{
  "dataset": "short read English sentences (LibriTTS-R)",
  "kernel_size": 5,
  "wave_channels": 128,
  "steps": 5700
}
Rows from block 5 of a small CTC audio transcriber, named by matrix and row number. Rows with one number belong to one channel. Each number is 128 + 32 x the weight over its row's rms, rounded and kept within 0 to 255. All counts start at 0. Numbers have three digits each.
Before each channel's rows are labels from the 100 clips, of 14848, where the channel reaches its highest value: "loudest band" is the band of the loudest frequency at the time of the peak. Only what is clearly more common there than usual is listed. The data: short read English sentences (LibriTTS-R).
# convs0: first width-5 conv, stride 2 (model.blocks.5.convs.0.weight, 144x96x5, each kernel summed), inputs 0-95
# convs1: second width-5 conv (model.blocks.5.convs.1.weight, 144x144x5, transposed, each kernel summed), outputs 0-143

loudest band: 250 to 500 Hz
convs0.110:122062134142189103091140087204102155150132117139138127189118165169111097117148129115115101128119072123103140122120104119123150156114101173090119087020152100117094175123165135143183151106156144116156068103107088080062145144103153154129174098110149134160162091076147149140116159165132076152
convs1.110:078161174116150096154065159083101130148136152141122141155071211097126099163084111133161168072127132157112183106092161145184140118113131127123162173112115128115147141189111134128116138147097121093120139132162123108176062105101156151109140085103154113149124130031092136137181135076095130096183181122107129093126030116105137162116117143076139076155149092132137069097063153134112101137139128117127077130114094162057113172165123136140129

loudest band: 500 to 1000 Hz
convs0.29:156118179100093171173082112101088160069111150088085080057111099096123140136154081092166103095128177184123102146150172077150112126060120120149122136109143117166095129091114123095132112141127108103162172133165158129140086161128116166114075097082065155087161108111108157052113114142161105115
convs1.29:126119137149147152140075171119165118128080156130082161107110092061120093146069163156147121147098148161082130117125152073110088114150109199199114148098180141101110186139137122087169129147122131107114165156151163105140098077133088135114117133154110124108155109047093092126194162172126175133206090151148132115145086140148108177097137091109100101094143184133079102094100147127129100156100158085181175140129157198127158102208110138111138

loudest band: 250 to 500 Hz; 4000 to 8000 Hz
convs0.131:133150104112163132108097122136114131077156147110201133105158136126115128107150150138102166142138074141078154127144144175124156107118155116147193156134109144064089113134130093062084112101056101108192165095147075144094108085128180138097139178161126125156094126126159211130148076069123079091
convs1.131:152157072132172141141126152153116111159107212103045115139092141124163133194081151124142111214116149156158091094083115129122141167073165146104081099117145128122174110113132149151120107157145167160087109104133193130108148136141109069094174161112121146116143130135115129093121189128104150092082136035128091061068093143145131174126089145134153183157144176070129071124100106108160163137186143153123118129162091108109128132134094080118122

loudest band: 250 to 500 Hz
convs0.129:157105106072169140142176160115146129124134154187173170107216122114115138148138150194117146144147093105173127126155176154109144131153198090184082135139114092082150139121171111101103155089087115084080136098148085117143128114069152150064102158085120134127160137170143116178141097113132081076
convs1.129:128176109109131103101108169098128149172151095089064164153114123146172119118088105123107104174137163150168100118129077159108035136103113131118133135142147186096116139086100100159115096150128126077063052121159137170161124136116193115100080108049077085124167115115110144154134119164107126124111092134092109133197066144090097134135124121157161178134151097125162131069084101153177145087138118171039137157066139122143150147113103143105111

loudest band: 250 to 500 Hz
convs0.128:190074090147150110148101136115109141145143137081193165087089095105145111122071132100091053099098120082133045083132129151133148131116131128183132099186088154149137160119124098130134101099200139118072158154108139160116117103164160101148121112184137098076157064132166102120108112171109087134
convs1.128:141130126127131123180115113168155113100132133113114144095173097165143112127069160095165137089217113067130136136125083098127140094094103107108076117177107143136064164100143041123066109153117101108139128131150127131027103148145091168160108099131104111061108102182108160105100176081072154099158120193131153147086096143108123136208119107104109094164208116123128117105109101187116128125087109179162116140150120163133117138087122138121138

loudest band: 500 to 1000 Hz; 250 to 500 Hz
convs0.118:106132162067123099155063118144147118121111183128091135113155134122133126102106183128119154151098151119155185181097058129161135095095121112122135115129062133128157118157202101118123062066103070098123088094087123122085097104126097107083088185121132117165056094177134096101130132096165104116
convs1.118:086088156111113144103151109152131158068076107116117084111123172134123177101116043150051131152111117138115136098080127152078171111147092126129165160077114152143108137125083125113152176061185145155107086099091103139143132136127187081104098081146145099084141182195132070174161126141132050144096085149109168101130140079167152171141098150066159122136106128086158152188140148154120171114129112166129149065134120121155139137135094147173113

loudest band: 500 to 1000 Hz
convs0.20:137159073177115144121092115130155153130116189080191155140117126186134174086137087163101129175119109115123160152099111168136145180136128100163161135112118158173138207083149152159108130137129174113039168117161124136170161110115165106109157125106066159154076136116100144167124137058080139151
convs1.20:121160183126154165125112164154102132133063112093142163113119075106131144166111135125175150129158055115150161095109137138115106161184155145156154103140130142118131080129142163160183145114183153153098113148157127138142118098159152149192107082133124114137144095102103107105081155147112074111198119097140126062172158115142114100171119178163144144200069159106073151149073131031100203138161171129145081117131082127085128118139084097078109

loudest band: 500 to 1000 Hz
convs0.59:122140144136122138153104138071095096048169188076134031122080157164068062129175148115111168120130132148127133141128082152101134071114055185175100120109139118097100120142122098140109126134165136136189112128085135137127129091066092119111147132108138099107112079073106117117108118112101096163
convs1.59:126127136122154121123130114122138145106156185155092219115087164164133096098104143151158077120143124103119152069094160223161100123138139156164145098102130138177152121126108155159133128147101107111117126105102111111089090117172060163132144156144067153135133082111087079134124111085192140170112150083178116140116147159082126155061054114158144118140113129159188085109118182109133103095061087113145137205120166100181132182131148147092095

loudest band: 500 to 1000 Hz
convs0.90:136105102166031157129159102123123191100120109130156043139119119166136110150098125132104155121151170155143117178095098076178056147103128158178115160061146158084171162134117111104129139142159194084107111159145150127165127169061153146098122120086114097133141127160092090093134083129141109120
convs1.90:152113120189060121149122085122137092190115167112137130107136076115127137158151093172110125121114077088095125138119119103101159151150182081086109094155104162052041149079149147111161113192116075116107119103101200150137144094112146087108133107179131121085150105130112117167071154074104122144051149095199118080117106113105113161096134167110097092122194141141143134122125118192112150098139117180120143162083118067118089139106118153112134

loudest band: 250 to 500 Hz
convs0.112:136122167146111133166219118060089143136138175164203147159151160120179145143161118143115054129163171121112162118155151182112137095151139138143208116125148082062109177105128149099123152089133084110140170141154129144106141159138092126072152133104140112157095101107142062139108129129062144145
convs1.112:132111158159131158099096137130152086069111123135102129088079134137084075141109051173119145089127104136132103146082126114146096121157081024094108115109073059092139080167097082116103112120137111109145091140128133132078082147133049120096095096123140122143108069145149161178100111135113155083194073143149129065123086136120137092086130161110180097139139133051153123095130101124092099118162100081137179108139110140140103125049121130131118

loudest band: 2000 to 4000 Hz; 4000 to 8000 Hz
convs0.125:086093078092119136132128156097118104119155105107105112112066152100126090121119159132087068162189135166121094067151071148151158118199092149160140113138130122109150059108098134165166195071189119122124104150101084091153142145103096150169084076110117157109138093127153061169142096132152134141
convs1.125:115126120151148131150128128082086101070125084169107095118174102139158074148084133095159098099061102190127140125113113142108118134139151151115158148134154134040145062174082112133106138139104139075101124071137114122144123102130157079070091138106103108131138106096114097056111111103134150123172071150062115096107087053145127132083127162043095084112136125075114113171108100118114173170113160089156112125128113071151147098106135074097185

loudest band: 2000 to 4000 Hz
convs0.48:143078150087147156102121134146125139090159159137147129085124175094073111162133164120141141136175162144136121108221129192133117104062114206112122108147160119129157115133139125104160112095099138143119120154140038125094074127166103131044124135090080146100111110101032112123123117139124098094
convs1.48:164189125131160153139123137104091077119159140142140124064111121103160130084164134100116116130167104123066120145115107113112109077109150131161107168144097137082140110069158158124154121135110126077127129116221153140088147169092072198141140153143122155185114102144172184103151123142147150134138193149162167151162127073096139121107053095103133090128086085107141107140122142150175064112174166174174152136132073156054174119156145169085162

loudest band: 1000 to 2000 Hz
convs0.6:114139136116103104155123159123151134084124147144072083149120172115126135190158159165096124168103168127099181097149140141095138161132150132181151127026121109102224148183128074158129113142078157104101143111113124099162103089096151155132128188132178184148158123151064134152142142084161105149
convs1.6:116166172087170156077126154156114132170132123154166196117076131110163108164144052155100161114115143129110101103169119152148090145193110171113154064154096091104128095122157139153175153143130124103105146039140109203109131103090102177116083167143092182129131087154177136141098136160066136091163047140151135148136138055106128137151143113140134115138128160133148108147168149155076137114135099090089088106125080155155129106157103181065117

loudest band: 500 to 1000 Hz
convs0.94:136121070118167169067093144158118133053133101148167054101123076159133181076120163155111108099067129140096151124194091117100081142124105090129120115117089126103150121100081118077134090109170103185124125155099086092095111135132123107167121083155161112135160127159087064171148077121119123126
convs1.94:113135135141149116111169125167129129148119129144054141137124110141122186170184146096140122083133108131138120050117096198140122115156168140105147193159098181159132123172087143206111112126125143109176113170101136118058157140130152152045115171180117156195171099051102110147186189165146117139129116133150138069100089100117104159109150165141140166084179079162188101102136097086135145150150150105131158150102093123140125138166126155093148

loudest band: 1000 to 2000 Hz
convs0.71:153143114096094138154097087115091081178172140109136216124111169169191124140129147103086096079119166136094124108156169145086094148097092063068059123113136133127156096075124152106129091124139141104098099141104171093140110086127090154115124107100119146118079123104114053114079096139103141187
convs1.71:226121184142157129151101220153137079160126104099084130117096122160135101167131117086194094127126059212160140078138111117143110116140165171103104125065140133130067086155119120164057141129195143124137095144119151076124184136086122084085133127125217127140133116141116132113158145111114114104083131132136153101085135130088155108066137120169077107112080099135145121134119150172089114111117114196119078115128132111125165124166152130129149

loudest band: 2000 to 4000 Hz; 4000 to 8000 Hz
convs0.27:122152131135125125089077167155107131217126139137179156141134144144107113165098115136127060108197163090131120173080102075096150226116121161117107145109131085100221157178157137092166146113145126141118137107123128129103067098115175107147174114090129148125089094106128114089122115145091125084
convs1.27:129138181174130124148102116104167193124123133108186078122166112086140122128164113137162091119106114114033188142095117124144134165102164099127167102140155170139122096065132109177111124088133072141104150151056156137172097127107172090134050053124094150108113098108111136116178104174069087104092131125167112091127137118121112164182132103155100099159115179076079183105111082130094097170171140136141142096141105095075134097133103111141097

loudest band: 250 to 500 Hz
convs0.56:162115139097079178121181153091134144102089156119125105120103090082087094100126067120072138088161144095123112154137071177130168113100096157089109136157173125135137077107157130226080134105141132123156154075194103137158127113084085112127169159120147062131081098113150140132123102094146165093
convs1.56:105103160089140172106183153192107102156170170053084050113176132134173089166141102115159133099112149143161130150127060148068124089138167110099127117187140127144104136131090113140096153093181100066152138132176137100146155193149132089108111098160116090100163110151101095120114117084100090173109138067085119134123125143138172170098132150157104157114149081099102102128068113159120088147082175120115188133124069118158107095081094148091141

loudest band: 2000 to 4000 Hz
convs0.17:136085089102167121082142109163137140126159114095156112093129130129143115118103119144097181161111131167165152148106137199148180229161123153147094158101107077051192093140086159140149125147164131103120050069177131100081146122204092127139131136125128139142119164103145145111095118128079126114
convs1.17:093149139141141114131082107079126148119088109118127100100037095137056201134119082108094145120163122121133139109100148181089154130172062090092128074133153103143127105110102154126167167151116153187126092122111101092167094120135105135110090089147076124133079109075127104129147134118133103112089134132125082082079079172115065067173114146089072094163114118138138125111159172097083099166155145061103145093128108141121064113071079108154096

loudest band: 500 to 1000 Hz
convs0.31:104062135101116133095092167138093096096158097137135089120157095141155116091149182107118058091076123191101111207168132116089095144087138113105126142101084132121124101130123160132184122134144182151196098055104107126140093128108101123098124089100132065091107069119093161109120157136104098176
convs1.31:136128099111112145137145129129146137100150172098158148112128091125172228139167111168123085136159136150125146171092118105102162115207145108177122098205158104060146168165114107161159174106123146058193109149163145131130149127156149139105164168138116147135119175164114120094103100093111131072190165108188116176124181107181117114118160157102115137098187136087154146074083146194124164155140082138142133153141127152117107075128163138197113

loudest band: 4000 to 8000 Hz
convs0.51:090111160084102140141151131086097079132128145090115105125055135091176122117167109145076164092080092137110160122134143082118145079096122053085151115133075139113097179088132093084169112103167179147046131132087101112163155138150109067088133148085159105118096093154108114143165123130123073139
convs1.51:143132129119180135180105187126162172181132149112086140124098199174107203125176157154134120110152101132146134074123113072106146137121090140134105134070181087101142207137121133111101100136119102126120092100131164183167126158130167161171117118115163126125104184134132138129056115097082163156108113113093147151146130106107137154157112121187090123150194122110132146182075102170084113210104172096185128129095125114074078130076087106150140

loudest band: 1000 to 2000 Hz
convs0.122:152161098121084100129107133191145069182126128129163168123101071145164158110119159092128105106156158099097188147123112185127088149091158156121181206146071129122110139126036130176094168172091094107104152145152132121112078166107154143126133087166077120156117131160158132155149122146144177153
convs1.122:104131094074098147074085107128088104127104117074118057180138098116113181089150138113127077109160108115131103156146141106152131135144113146141124118146093103193077164155066049141126122063104131164135135090148073163171087071168116130148128120168106125177111156095092153105089133050199102079120088125139186129152141181115145096137076049154118143149102109105125095094104103109136132097143136136099110137136084114156122098084141088181097

loudest band: 250 to 500 Hz; 4000 to 8000 Hz
convs0.104:137111117128117116128169141115121149101142113160221101154090097136129159106148111130121111097148086101102050119085142092120089072099128094077177119086058178091155150170123116132129098112130101169117130170075115091109128150170173065138171126158184110147112046136116142096108121091152137177
convs1.104:115118140121106152128160092118129130100097116167116106108148134130153069117117053102149105125078173101176116144086084158162176141115135167179188103135102167176119070108073115109145145120110107101121117105120079119203132130125167104081085120174131105053136101106145094147181136212141139136092144168135107132065114100116143128089157136153124163086122111137110196107087110180088058106104140105110158095086074158089159119136116164092062

loudest band: 4000 to 8000 Hz
convs0.107:163069159118142112117090123072074152066112112145058130155145101129224123159140136188151184089093092094132116093096072111134135129102099102111089161105093144129158183081129132121175137137089142119130130160076145109101100163122112093131166105143123118143123102148088146081126184116155062164
convs1.107:109192177100083140056126138089138086174067069115179077126134097076100180116141145123156125133106112093092088106197150135118114139114137172168132138087154104102086084108116136096185133174098175173103089091134118128108135163117134119146052161150067137137147114150162116071147157161101125160123146137101106142086154148179101140107102130087176139136105172162080126172091127130094060054107075181117105137123162114137090123117114118127148

loudest band: 250 to 500 Hz
convs0.88:136105110140123151198119134135163128173129152186143064172088164123099084117090083080104177160136126137092147090180122163092091090117131126177141161077095122097121089091104110128100078142169163150182104099160172156066154114120156120142136119073152057142129153086166142130092104119094118175
convs1.88:158112076112114128118146124070116121114092156126154131128067162178191141150155117106133095148057135136185104097135180089086123166090149157114081096172116184169138157176118185132154138086178093115095152106109124098136096137124110141140195081124156100138138174107102134186077117165145091183121156109081116151140102168153090170095118068105125183128131168157166148157122104121210174125098101157113120123081178102094160178167136147123148

loudest band: 500 to 1000 Hz; 250 to 500 Hz
convs0.68:160182109121084088123132164079147181115099113153064039110088161074168149147194145111134194162131121168160126128118103146114141166161109132125119067158125155153098163138104105090073121107123148101114094123107141099120155072123137188125063156107128135112101157071091158173134089100149110136
convs1.68:114177125090159156196180092102134150082098134083085123084121095160182140163135139082093143107094152144105109120139168130142080200110133127150115117124084119137105113150102127158105118093127165075126149115124187098175101090125204174118122118196113207083082168118120124087165072142127116147110171168132124172127185103114137108140181130084151155066112121166144147132160130084153127111169165076113144062095168105187104118119105145116096

loudest band: 500 to 1000 Hz
convs0.49:117047136104068137122161090191138152120102076123131099125157125140133150151104145107103171092145114101089116073112109084150158101153132135135093108150082139171089148132210047073141071113143142146134119043078097104124173094127146112136139184173168132132155111134158132102134117162147139082
convs1.49:102127098128125092115128194118118107109144100175189091062146074138087106090070194112175147143136150119097147166128129172098145074094152093099160128126132093160113178120118134125137106151088209053138108144112116093096145065117173135129082124062089104150130084106086181137161101171163124154176119108177128167115101113190112149100138117110128132063055075110102119169144045114090111119143111131101126139107105111120127119126115167139139

loudest band: 500 to 1000 Hz
convs0.119:128088184083119126069141099098111101117115131120088085106109169190101094090080117098161129158112128114086055135194162120116088140141128142084125099102124104184139164168179097099130111136109195191125079122132105177118116130121102130112138117089158092119136027131121137121133148115160065138
convs1.119:120162113124137105115106144088115114127181132060091163147175113129124191137097167111140179132123118097099125059104118135086090146118110085129109155170178091136115143176160150156132105140154105112067125133137129104115081161098115138095078114132094172131126130158120056156151077153172124190158138138123103094064096166040061089149108120124100067067144123156172139078182105105113155125125107144102161143105132184204127112158190141147134

loudest band: 250 to 500 Hz
convs0.89:119116149103137130156127127083093131143136164127098084093136113123058090075123123141117123109135131177137114107115088100073090143083170116086124135060095150125182096154084130139114137110132112238114089098197139094156101070125136134080097111046109155126130148112154115083178105101130088163
convs1.89:029126104082151101080206167128078141144110098131180153129161179198127076107060131129190131134116121146093132097119051116122112119141129127121153108149132154139113161103144117106103121172115180084148112097197071146108104184097103128127108095082134147120138096172098180145091128137082143183082104117136095132133099159086126136096121163122129141167099140145177116140206128093124123191129151131148058141123106120171148153173094141126101

loudest band: 1000 to 2000 Hz
convs0.77:138139126150160106145115142095095188071102152205099147143124123141134164121169139097145139084094105189083100142151155099107081149099103115130081120113110144155123144178112086062135093060096113091092146052093112123151123124130115141088124160120089105057164111130160192091117087169132174158
convs1.77:118118079107144114110084137139119104128131130154135152091118186146126150139190149129065147125110136154146101121140172130138114078139137137141153177091109098153141143076171184068078131173145110127147091112126108090090102086137088125097185128158140132042189161119140123182158154085102083195194139175176074143116138028139182128103130127071097116071178160150142153147150098167139140123111179097064143131121112144135101170119146116128131

loudest band: 500 to 1000 Hz
convs0.55:126175197124138166152155106107108106066166131136124087075105182093134121112143059128170172178155101131145096070141066161114109111167091112134092133173139189150105161174162145073146095177122133149107111138172146145123144134144162204155110143165160083109106150143154109108131140055124122133
convs1.55:129111053171083082148070089132125114104139058091092086158126062123145091116122067150135101148117132118135123101182116089137077145103117156132138088135081115133062042075115119098091086080140138142142117141086106111117127146113112078122099159133078102127117150115068109101136119146105195108092064106173083068136168117144126123144125108127122172102148131102042110110155092142114157087142115153099176079133152107137174081139112103160083

loudest band: 250 to 500 Hz
convs0.21:138090145016156074102058148108050172122112173159065093177102086119177138142132144092151118119140151115132135112114152133091108125119116127129133140157129112174135142121135094170130157148110123150158088133139104109146135071139135185107136113118073096122045168075135097090113091178157108107
convs1.21:125076168110122118077154118102124148105073153118162155114218137155141053134111156109068064093108122079176154123134156180146090219119136105129169160151115124187096141184082120132121112137160090112149079182088146112099141138114101163126178158186189097101152136128175132162118100152171091151122163174075142127150114198095079110121106117115132123150124128140182100144130113110150114119084123132148127140117155148066097169107138097110182

loudest band: 250 to 500 Hz
convs0.14:133156077135086109102119123121159109173128130081140149132176096110152153110131147103022155130147153138135081101105165107136091156150131109147146076103154116181184127110129100143060117135227119154135152084089155079098131135134092120175116145165105089064157101095123089132167179134083143113
convs1.14:146132117101171083155077150091154152096131122190165124058121090100131166111102154144131098184119158118115094072138149117138092114080075136177161142184079139136172081089115127081178150134092087103144126155139106106116191135129113089078131166178134150098129153108097131149156054145170168111078106081135066112111133115130145099166107152103093087096134145096076150134150101099122138068184111149183170108109060137160124134196117137093121

loudest band: 1000 to 2000 Hz
convs0.93:120177118145169103125149109138116070121131210099140094116152096119125134135105158139090144128120143089162133147163148126130093133097133185167124084074127126161187164070116170158162131135150085186126123111108098108103085152073085140105119094043149147084115152055100135154072163139062143112
convs1.93:129138123158146152144160106165129140161155160107134114089130094166126083182114080121111125109142112144093147170166120162146091158114149172161116113167091132157075067107116102114100125153223188128103128064152107141145170185117176159121109139125130123130151154103084214139120102170150099041130132144110116168108126124061202138116090117095124175118166117128096126050149104184073099087117134113090162159095130132107070140080133114107102