python train.py --arch="jasper" --model="CTC audio transcriber" --dataset="short read English sentences (LibriTTS-R)" --train_examples=26041 --gain_aug_db=10 --input="waveform_16khz" --tokenizer="char" --vocab_size=32 --norm="batchnorm" --activation="gelu" --drop_path=0.2 --depths=[5, 5, 5] --kernel_size=5 --wave_channels=128 --wave_strides=[5, 4, 4, 2] --widths=[96, 144, 208] --init="lecun_normal" --residual_init="scaled_by_depth" --optimizer="soap" --beta2=0.99 --lr=0.0022 --beta1=0.95 --shampoo_beta=0.95 --eps=1e-08 --precondition_frequency=32 --max_precond_dim=1536 --merge_dims=false --one_sided=false --adamw_lr_other_params=0.00094 --grad_clip=1.0 --ema_decay=0.999 --steps=5700 --batch_size=256 --epochs=56.0 --lr_schedule="cosine" --final_lr_fraction=0.05 --warmup_steps=280 --weight_decay=0.08 --adamw_weight_decay_other_params=0.05
Rows from block 5 of a small CTC audio transcriber, named by matrix and row number. Rows with one number belong to one channel. Each number is 128 + 32 x the weight over its row's rms, rounded and kept within 0 to 255. All counts start at 0. Numbers have three digits each.
After each channel's rows are labels from the 100 clips, of 14848, where the channel reaches its highest value: "strongest on" is what is common among them. Only what is clearly more common there than usual is listed. The data: short read English sentences (LibriTTS-R). In brackets: how many of the 100, against the usual share in percent.
# convs0: first width-5 conv, stride 2 (model.blocks.5.convs.0.weight, 144x96x5, each kernel summed), inputs 0-95
# convs1: second width-5 conv (model.blocks.5.convs.1.weight, 144x144x5, transposed, each kernel summed), outputs 0-143

convs0.12:120085090103150112109104149121109130121087118107136102077142148064155129035113138122178140073108149109063119146127174135136060148098148110149110157122177134083164085105084108121154130095161148098074110135144154114058114135126047149122131095083115089118170198114189114132117115107124088141
convs1.12:107157162119081225086115107137159134134061145172131154160123160090119202107109103110091152125115104131124080090080118158089163149160134136059136181134126124073094125143133147140168168148154098146102111125072141110131137085120139214190148133134088150141152096079159146171116090126141120109196123121140167112108107054139137100134127113131138126141113113111096094150088139084116096130203168081104095194086086147085172085100135141113149
strongest on: the word "that" (25 vs 7.1)

convs0.116:091078076108143132095103101097125083146170128129171179057143087140150077108133167156179094111117095133100105125112141130119097141120086126100152167061137092130090195067148159178139069058163144136141137061090157097143124129170071127158145098155120110151145107186132122105114146166112114121
convs1.116:222136073128140138130097147144134143170130083082051163154126120172125134097137147166128111127132113145135121115137151128191174147146107164132111165112100114109125142137166103107144134152081166133107092125130150097148123147110110158122102113088148146083116146150114152112040120143037186107139116100045124139112142126136178113128158128193042125090161059085068124136175205146110124099129089169146133128130157117174090139132103088188162
strongest on: voice: male (76 vs 46.2)

convs0.113:129121096136174083154113141077146163164121135123087090107106131136088085114089117092117175074107099152123114162149138171065174137081092098111127108125080169154175120114169141121149092140133163145133143144141107123168056115130133146073166131079087143132119087110054084106137151172127024115
convs1.113:130154195082091152081136162055151116081110079106147167119162142093086137104119118122122127190133094087122081099104135097172115097101105143118115114129138128071120116079064075103178097119118141164146138080073061093070161119121113078152056122146148114095139149108089152127141126095067119166146079114078159149108185078127126101103135138164123118125153134132179166184115099091126144161152178161133138089085118136177086145117148166070121
strongest on: the word "we" (30 vs 3.2)

convs0.46:151081108101072176115073133133126115133141190165121131168125152117175157144130091088129151151096117221110106085125200136091116100089118085105137146148118129127153119118115059142130147101109156107143106136144111066136145120178117094109124143145084117130179136162023088071077113159102116140
convs1.46:120066157141129110121135184132139151185064172159172136155133181117100110066154136147154131121155170138145133136081141061117118153104128117148131137159106182097141130053126182149117156086118130121140125086097166088176114126143129112124168147154163073111121159070108136126195156134155109164110188104092135156137124157092104163090137172143148148083087107131144127158114144132123153086130171073103131071063228125087138093131066101113188
strongest on: voice: female (89 vs 53.8)

convs0.141:083140129117151111107143112174109104174116047151139083216141102129118105153123152095176169145161131100146059103091137105147186068093122157131134059061106125137124116098114112089139139080122172136114090139119107171136115161123112136165129111075101107177120112135162202119123150075102098163
convs1.141:169062083100156105156088128145111103087149163148157157116167174077069083084089127135125108122125130076122084128120081079091205128119121111114097175117165087103163115150124110090081107163124176126126149155151065126126129186151071140131130121135131148135152085131096120089060117137185113143128079080122153175106133079128137078125129166151126143112140073082134023156187130107102116143099193098128162095110135138149113153140097129110086
strongest on: the word "to" (36 vs 14.4)

convs0.136:150050096059087113153112158134119111133142125117082090128117195143140163087120129129054108106179118152122050118190140104077170094106135116157100162143144154153159078190141157110143134098133087165146093074072090087142088073133169120125119138127118129092133134128082142089095111105133128092
convs1.136:126198114123101137147086157132133162134132140125189116137151167118122139147173146116140157126065124075165114184139139127127106119131117178142123168164193107070130098176239116112182154081145098173134136115069146103143113054111079128138155124155179139120113169118126101081110123158151132141147200088164100154161156153109126119064101107173133119147116089188065105175107089069119131090130121128156161178147094146134105123145169151090160
strongest on: voice: female (81 vs 53.8)

convs0.63:096128143150152178153141176071140110083135118201162084073114208132093074123149130091143128054135143048126128135110122102093119146162120125099164134098115146125098039142163140141157139102119098124124148137133122146148133165109168069110142103096197131159117119125144106193110122188165136151
convs1.63:155137083141122055081153163151110098114187110042108082111111087066109112108087133103112110119093117141164085149135106095081075143100148101106092171124089143098095130099131117161169063105151149186159123128129137122142124151121102149147138127149117103159174116100100127143096140152130072086130105108110138096137112121106107102142146110156077162086066089189049100036170103136058086124120113126167163124138125103140096117064138091078148
strongest on: voice: female (87 vs 53.8)

convs0.1:137089136142145127143116103101161104094067095130093069134062151161119126077128154103198124094124170099150141130136111123124092171099129092145094081117107154215165160143115096135137112094126068154137076076131139116099109107133171076119135138057123150154164102102105155139133210194093136113
convs1.1:126137141115085102106199127126072146117142103098156149127067132141081113090116111099112104090094224177122116192140122157135124157153138145071161114175130147145177126089129168169126121117060188176192134110099116187193151109152099143077166190106171151120156116147124215128115134146170183142135058161146105111151123167114097122124067131124139092149115118146153132108153162106146118157127131147170103092111122174114124135070164123091103
strongest on: the word "the" (53 vs 25)

convs0.19:108151110093176090157089165118172139174147121085169171173140146126114100140111121135164113147140143083197123147163185190121164115156187162142089114106080122082176098117093119177141165176101098134129178154140135137107150162154119096085138146151075151048141147078143157119165088121084158151
convs1.19:148082077111062062078118104130100073133100073032108093133098094124113119122142080085161143079134120120108144115118138110136127149130056086089166089124129165123173127098069116076095167132074082106154127126136127103153110144102160136159107120120178114094110128123126094065055117086145068132129159120137079164113149115182086153135117088099090157121122133123145133094112113141148103100109117162040085078137135104066120117089110130181130
strongest on: voice: male (73 vs 46.2)

convs0.39:134083132100092166167111146132112141169200130143073154114108152068093099133108139136124055159087154133180128060116074088105143180165185113102177128143199105132132126173173166135101118090150110085101122149119134111109145124123118115122095117100120181128113115123088094174052093154120073124
convs1.39:128080142109125120109120084125123142111099156111132174081068173152141191111165105127122157126097072151088091069120137164132104076081113110024139132157142126139120129155153114073100068119112088126133061173093143073069122090119087112131134116120095046095082101167120100200095115107140127126172161130128105124157155116132103191146145146115180052139151132124078106140143146119077100103125132184111136139095090109165126172122139128180147
strongest on: the word "and" (43 vs 10.3)

convs0.140:110087143175168145078141127160109081130166108102114151101131092144105115178127167107122186141171138119124144171089124134123087113147104101067118130122162163200130143196068104217053127122154094085106097071186103115122101106133099139179084107141163126116148115103138092115085106116159152121
convs1.140:110132145091098101122147140124096101144142101147063125146081103108123085125068111128106131139124153113084098146101095130132104119156145177066089127155126211051105133104141144103176103158176151183065067155092167098084109117054138110141146132086067122149158158063127130082142135140096106137130092099085114105107062086117131164106137145132131151151149062150134153161079168154090119183127100073166085094124134104103097151085096107079114
strongest on: voice: female (87 vs 53.8)

convs0.44:132150091126188081180104153106161126175097164108132103119164186109128081157142077174185160118098075093169164076087065094138126080105099064105141132195120150144129098141149080150103087124141145095151091142158098090104110136126099128085142159137130101121131138072127087133082117106085088124
convs1.44:160147039130099153153156162145080136113153098166189126158138133135131125091156103142067125072167182118114098126142176161146134149127154104126170179131122116139191110140084104153109099149171214131130185110105137168111098143036088131182074114125120180107119111089155146132113165139094124081120109135095111169114143037159116125109194137111130101078082115161114131129098152096114092137130122085101079192142123141169109125136146125084168
strongest on: voice: female (81 vs 53.8)

convs0.36:152121063101081105187120081074078148109093098125118084151162110161148067107164133132174093115143122162113121150146135139111103116104132122078106131163077103107130157122158191150181115094143150121153075121130137098083135089171128103070094145148078105153127067108073193129104190127123095088
convs1.36:080139103102171074117106147125193127099096155155154156101180121118115090150091106177089172161138132093137108064138174116137133127127142118108142170099125170121135145106156120062132085066109072143147145111122143098120106054135174159086103120146152077096131156164107099180148090128116083095091081071147084101124125137144122124105166137157096086147089062093172130147121086187184103121138162138110164085077109161091171097085094162076161
strongest on: the word "it" (29 vs 12.4)

convs0.60:122093171108099119141076070166080130071135116174140089128117140128068105131151087119099133086120102077094080134116129112141197126090132090103157109082181110176125101110208116154121102111146099142136164108077148072120132123163133031173124159096152098118107108147149126170136099147150176150
convs1.60:081177124128124141109123101106140107159119089087158179174101150155094171113094100107118135115160073119101154122138135160132114141150180176079111092159121147104091117126139133124157090191127115063103142073068144126183085064091147171114138104108114093136146150146145082149134161082129079145142099160144098161145114126064129150027096139084145055143107064105175123151077162145150133117078131103139125136084141072077091064101126138110124
strongest on: the word "it" (38 vs 12.4)

convs0.132:167103118105133159097129096144133059114113201146194120116149149072057178121123102133102106112080162075174121054131157148167086081127138098146142105185169093129132172108118151179105146142183086142087129174109092121193133121094157150126104144097072126126121121129127142132089137163145086116
convs1.132:204130117089094111143133068140090133160153107177138086110163128117099119066163126106179142116170133088141112158129177149105146117150091087100126102139121105175163151107140128114130142100132075147177120125079113132131058120080175089086143135098129140160145125085109100128125169105122161128075180140183110125157098114138175173100127118110137118213178135168166078095145134099218127138126101139052125105138094114101123042158082084152158
strongest on: the word "what" (28 vs 4.9)

convs0.76:095148160130106166122142151139119092076144110111087116193182147100192119153240133089140175117102144090112117068054115153111153075125074119084119115107153111114144113092170133110085111155062126138102125131130126143176085125131120152144093147068120142091126134084155145194120113091121120151
convs1.76:110094062120119135096081157173070132146132095104088169123137098131125093146114113084118073093131108108102152150142116124139121166115119158141077103077139075069197145124136105113062162121115041173124121100102091122086148139069133113164166155154134116102143107153121159176154103102155098148156209121126138131120134173138110155119103101073122137083150111096171176209134112117088087113129106107118157154136076182212075145094120126089109
strongest on: the word "he" (29 vs 11)

convs0.137:103110085138096110086127103181146097135095085128104107090116186123192085088086136175058089103132076121114121137121129106117132147083109098175091160102103144181171063138143105095070098123101119110114169115152134103106114157109129092137179158140196164129149123138156105168141189084167102079
convs1.137:121153121113103084163094181158076131162116138245140136170173183102157097095148145137104118162167129117121131127092104087098134094121122111127084094142062144152139175132148136135165109120140114113138156102150082124110101161072112192100124191115145096131141133183139151068125107136112169119110109145058140184149131151154133087127134111103073115178133093121203127156112166129156129082098111150157112162134115126136170123044171035108129
strongest on: the word "the" (54 vs 25)

convs0.33:144101185160140154145108077123143116113114097141106157073152071120097119145143059078163062123140125086110119156151070135120122181056107118116167131147150144077124093092082091125126095138107158128239082108090102143155101139091157148145130109135183129189113150083157101125111122118113135098
convs1.33:101163115095143141072094155093118127093160107120157138112092147095124072127103076105147123170155144084107145080185129131099083112068168173146142065071101122106140135062125123065117130189107100124106110145118122121046178187115197120147087119122197072167127087104078161107146106144059140110124093050156116110143071120120098151150154178149130131113125164144129173111109107147145088108128124109158125173110115131104090170112098116095164
strongest on: voice: female (89 vs 53.8)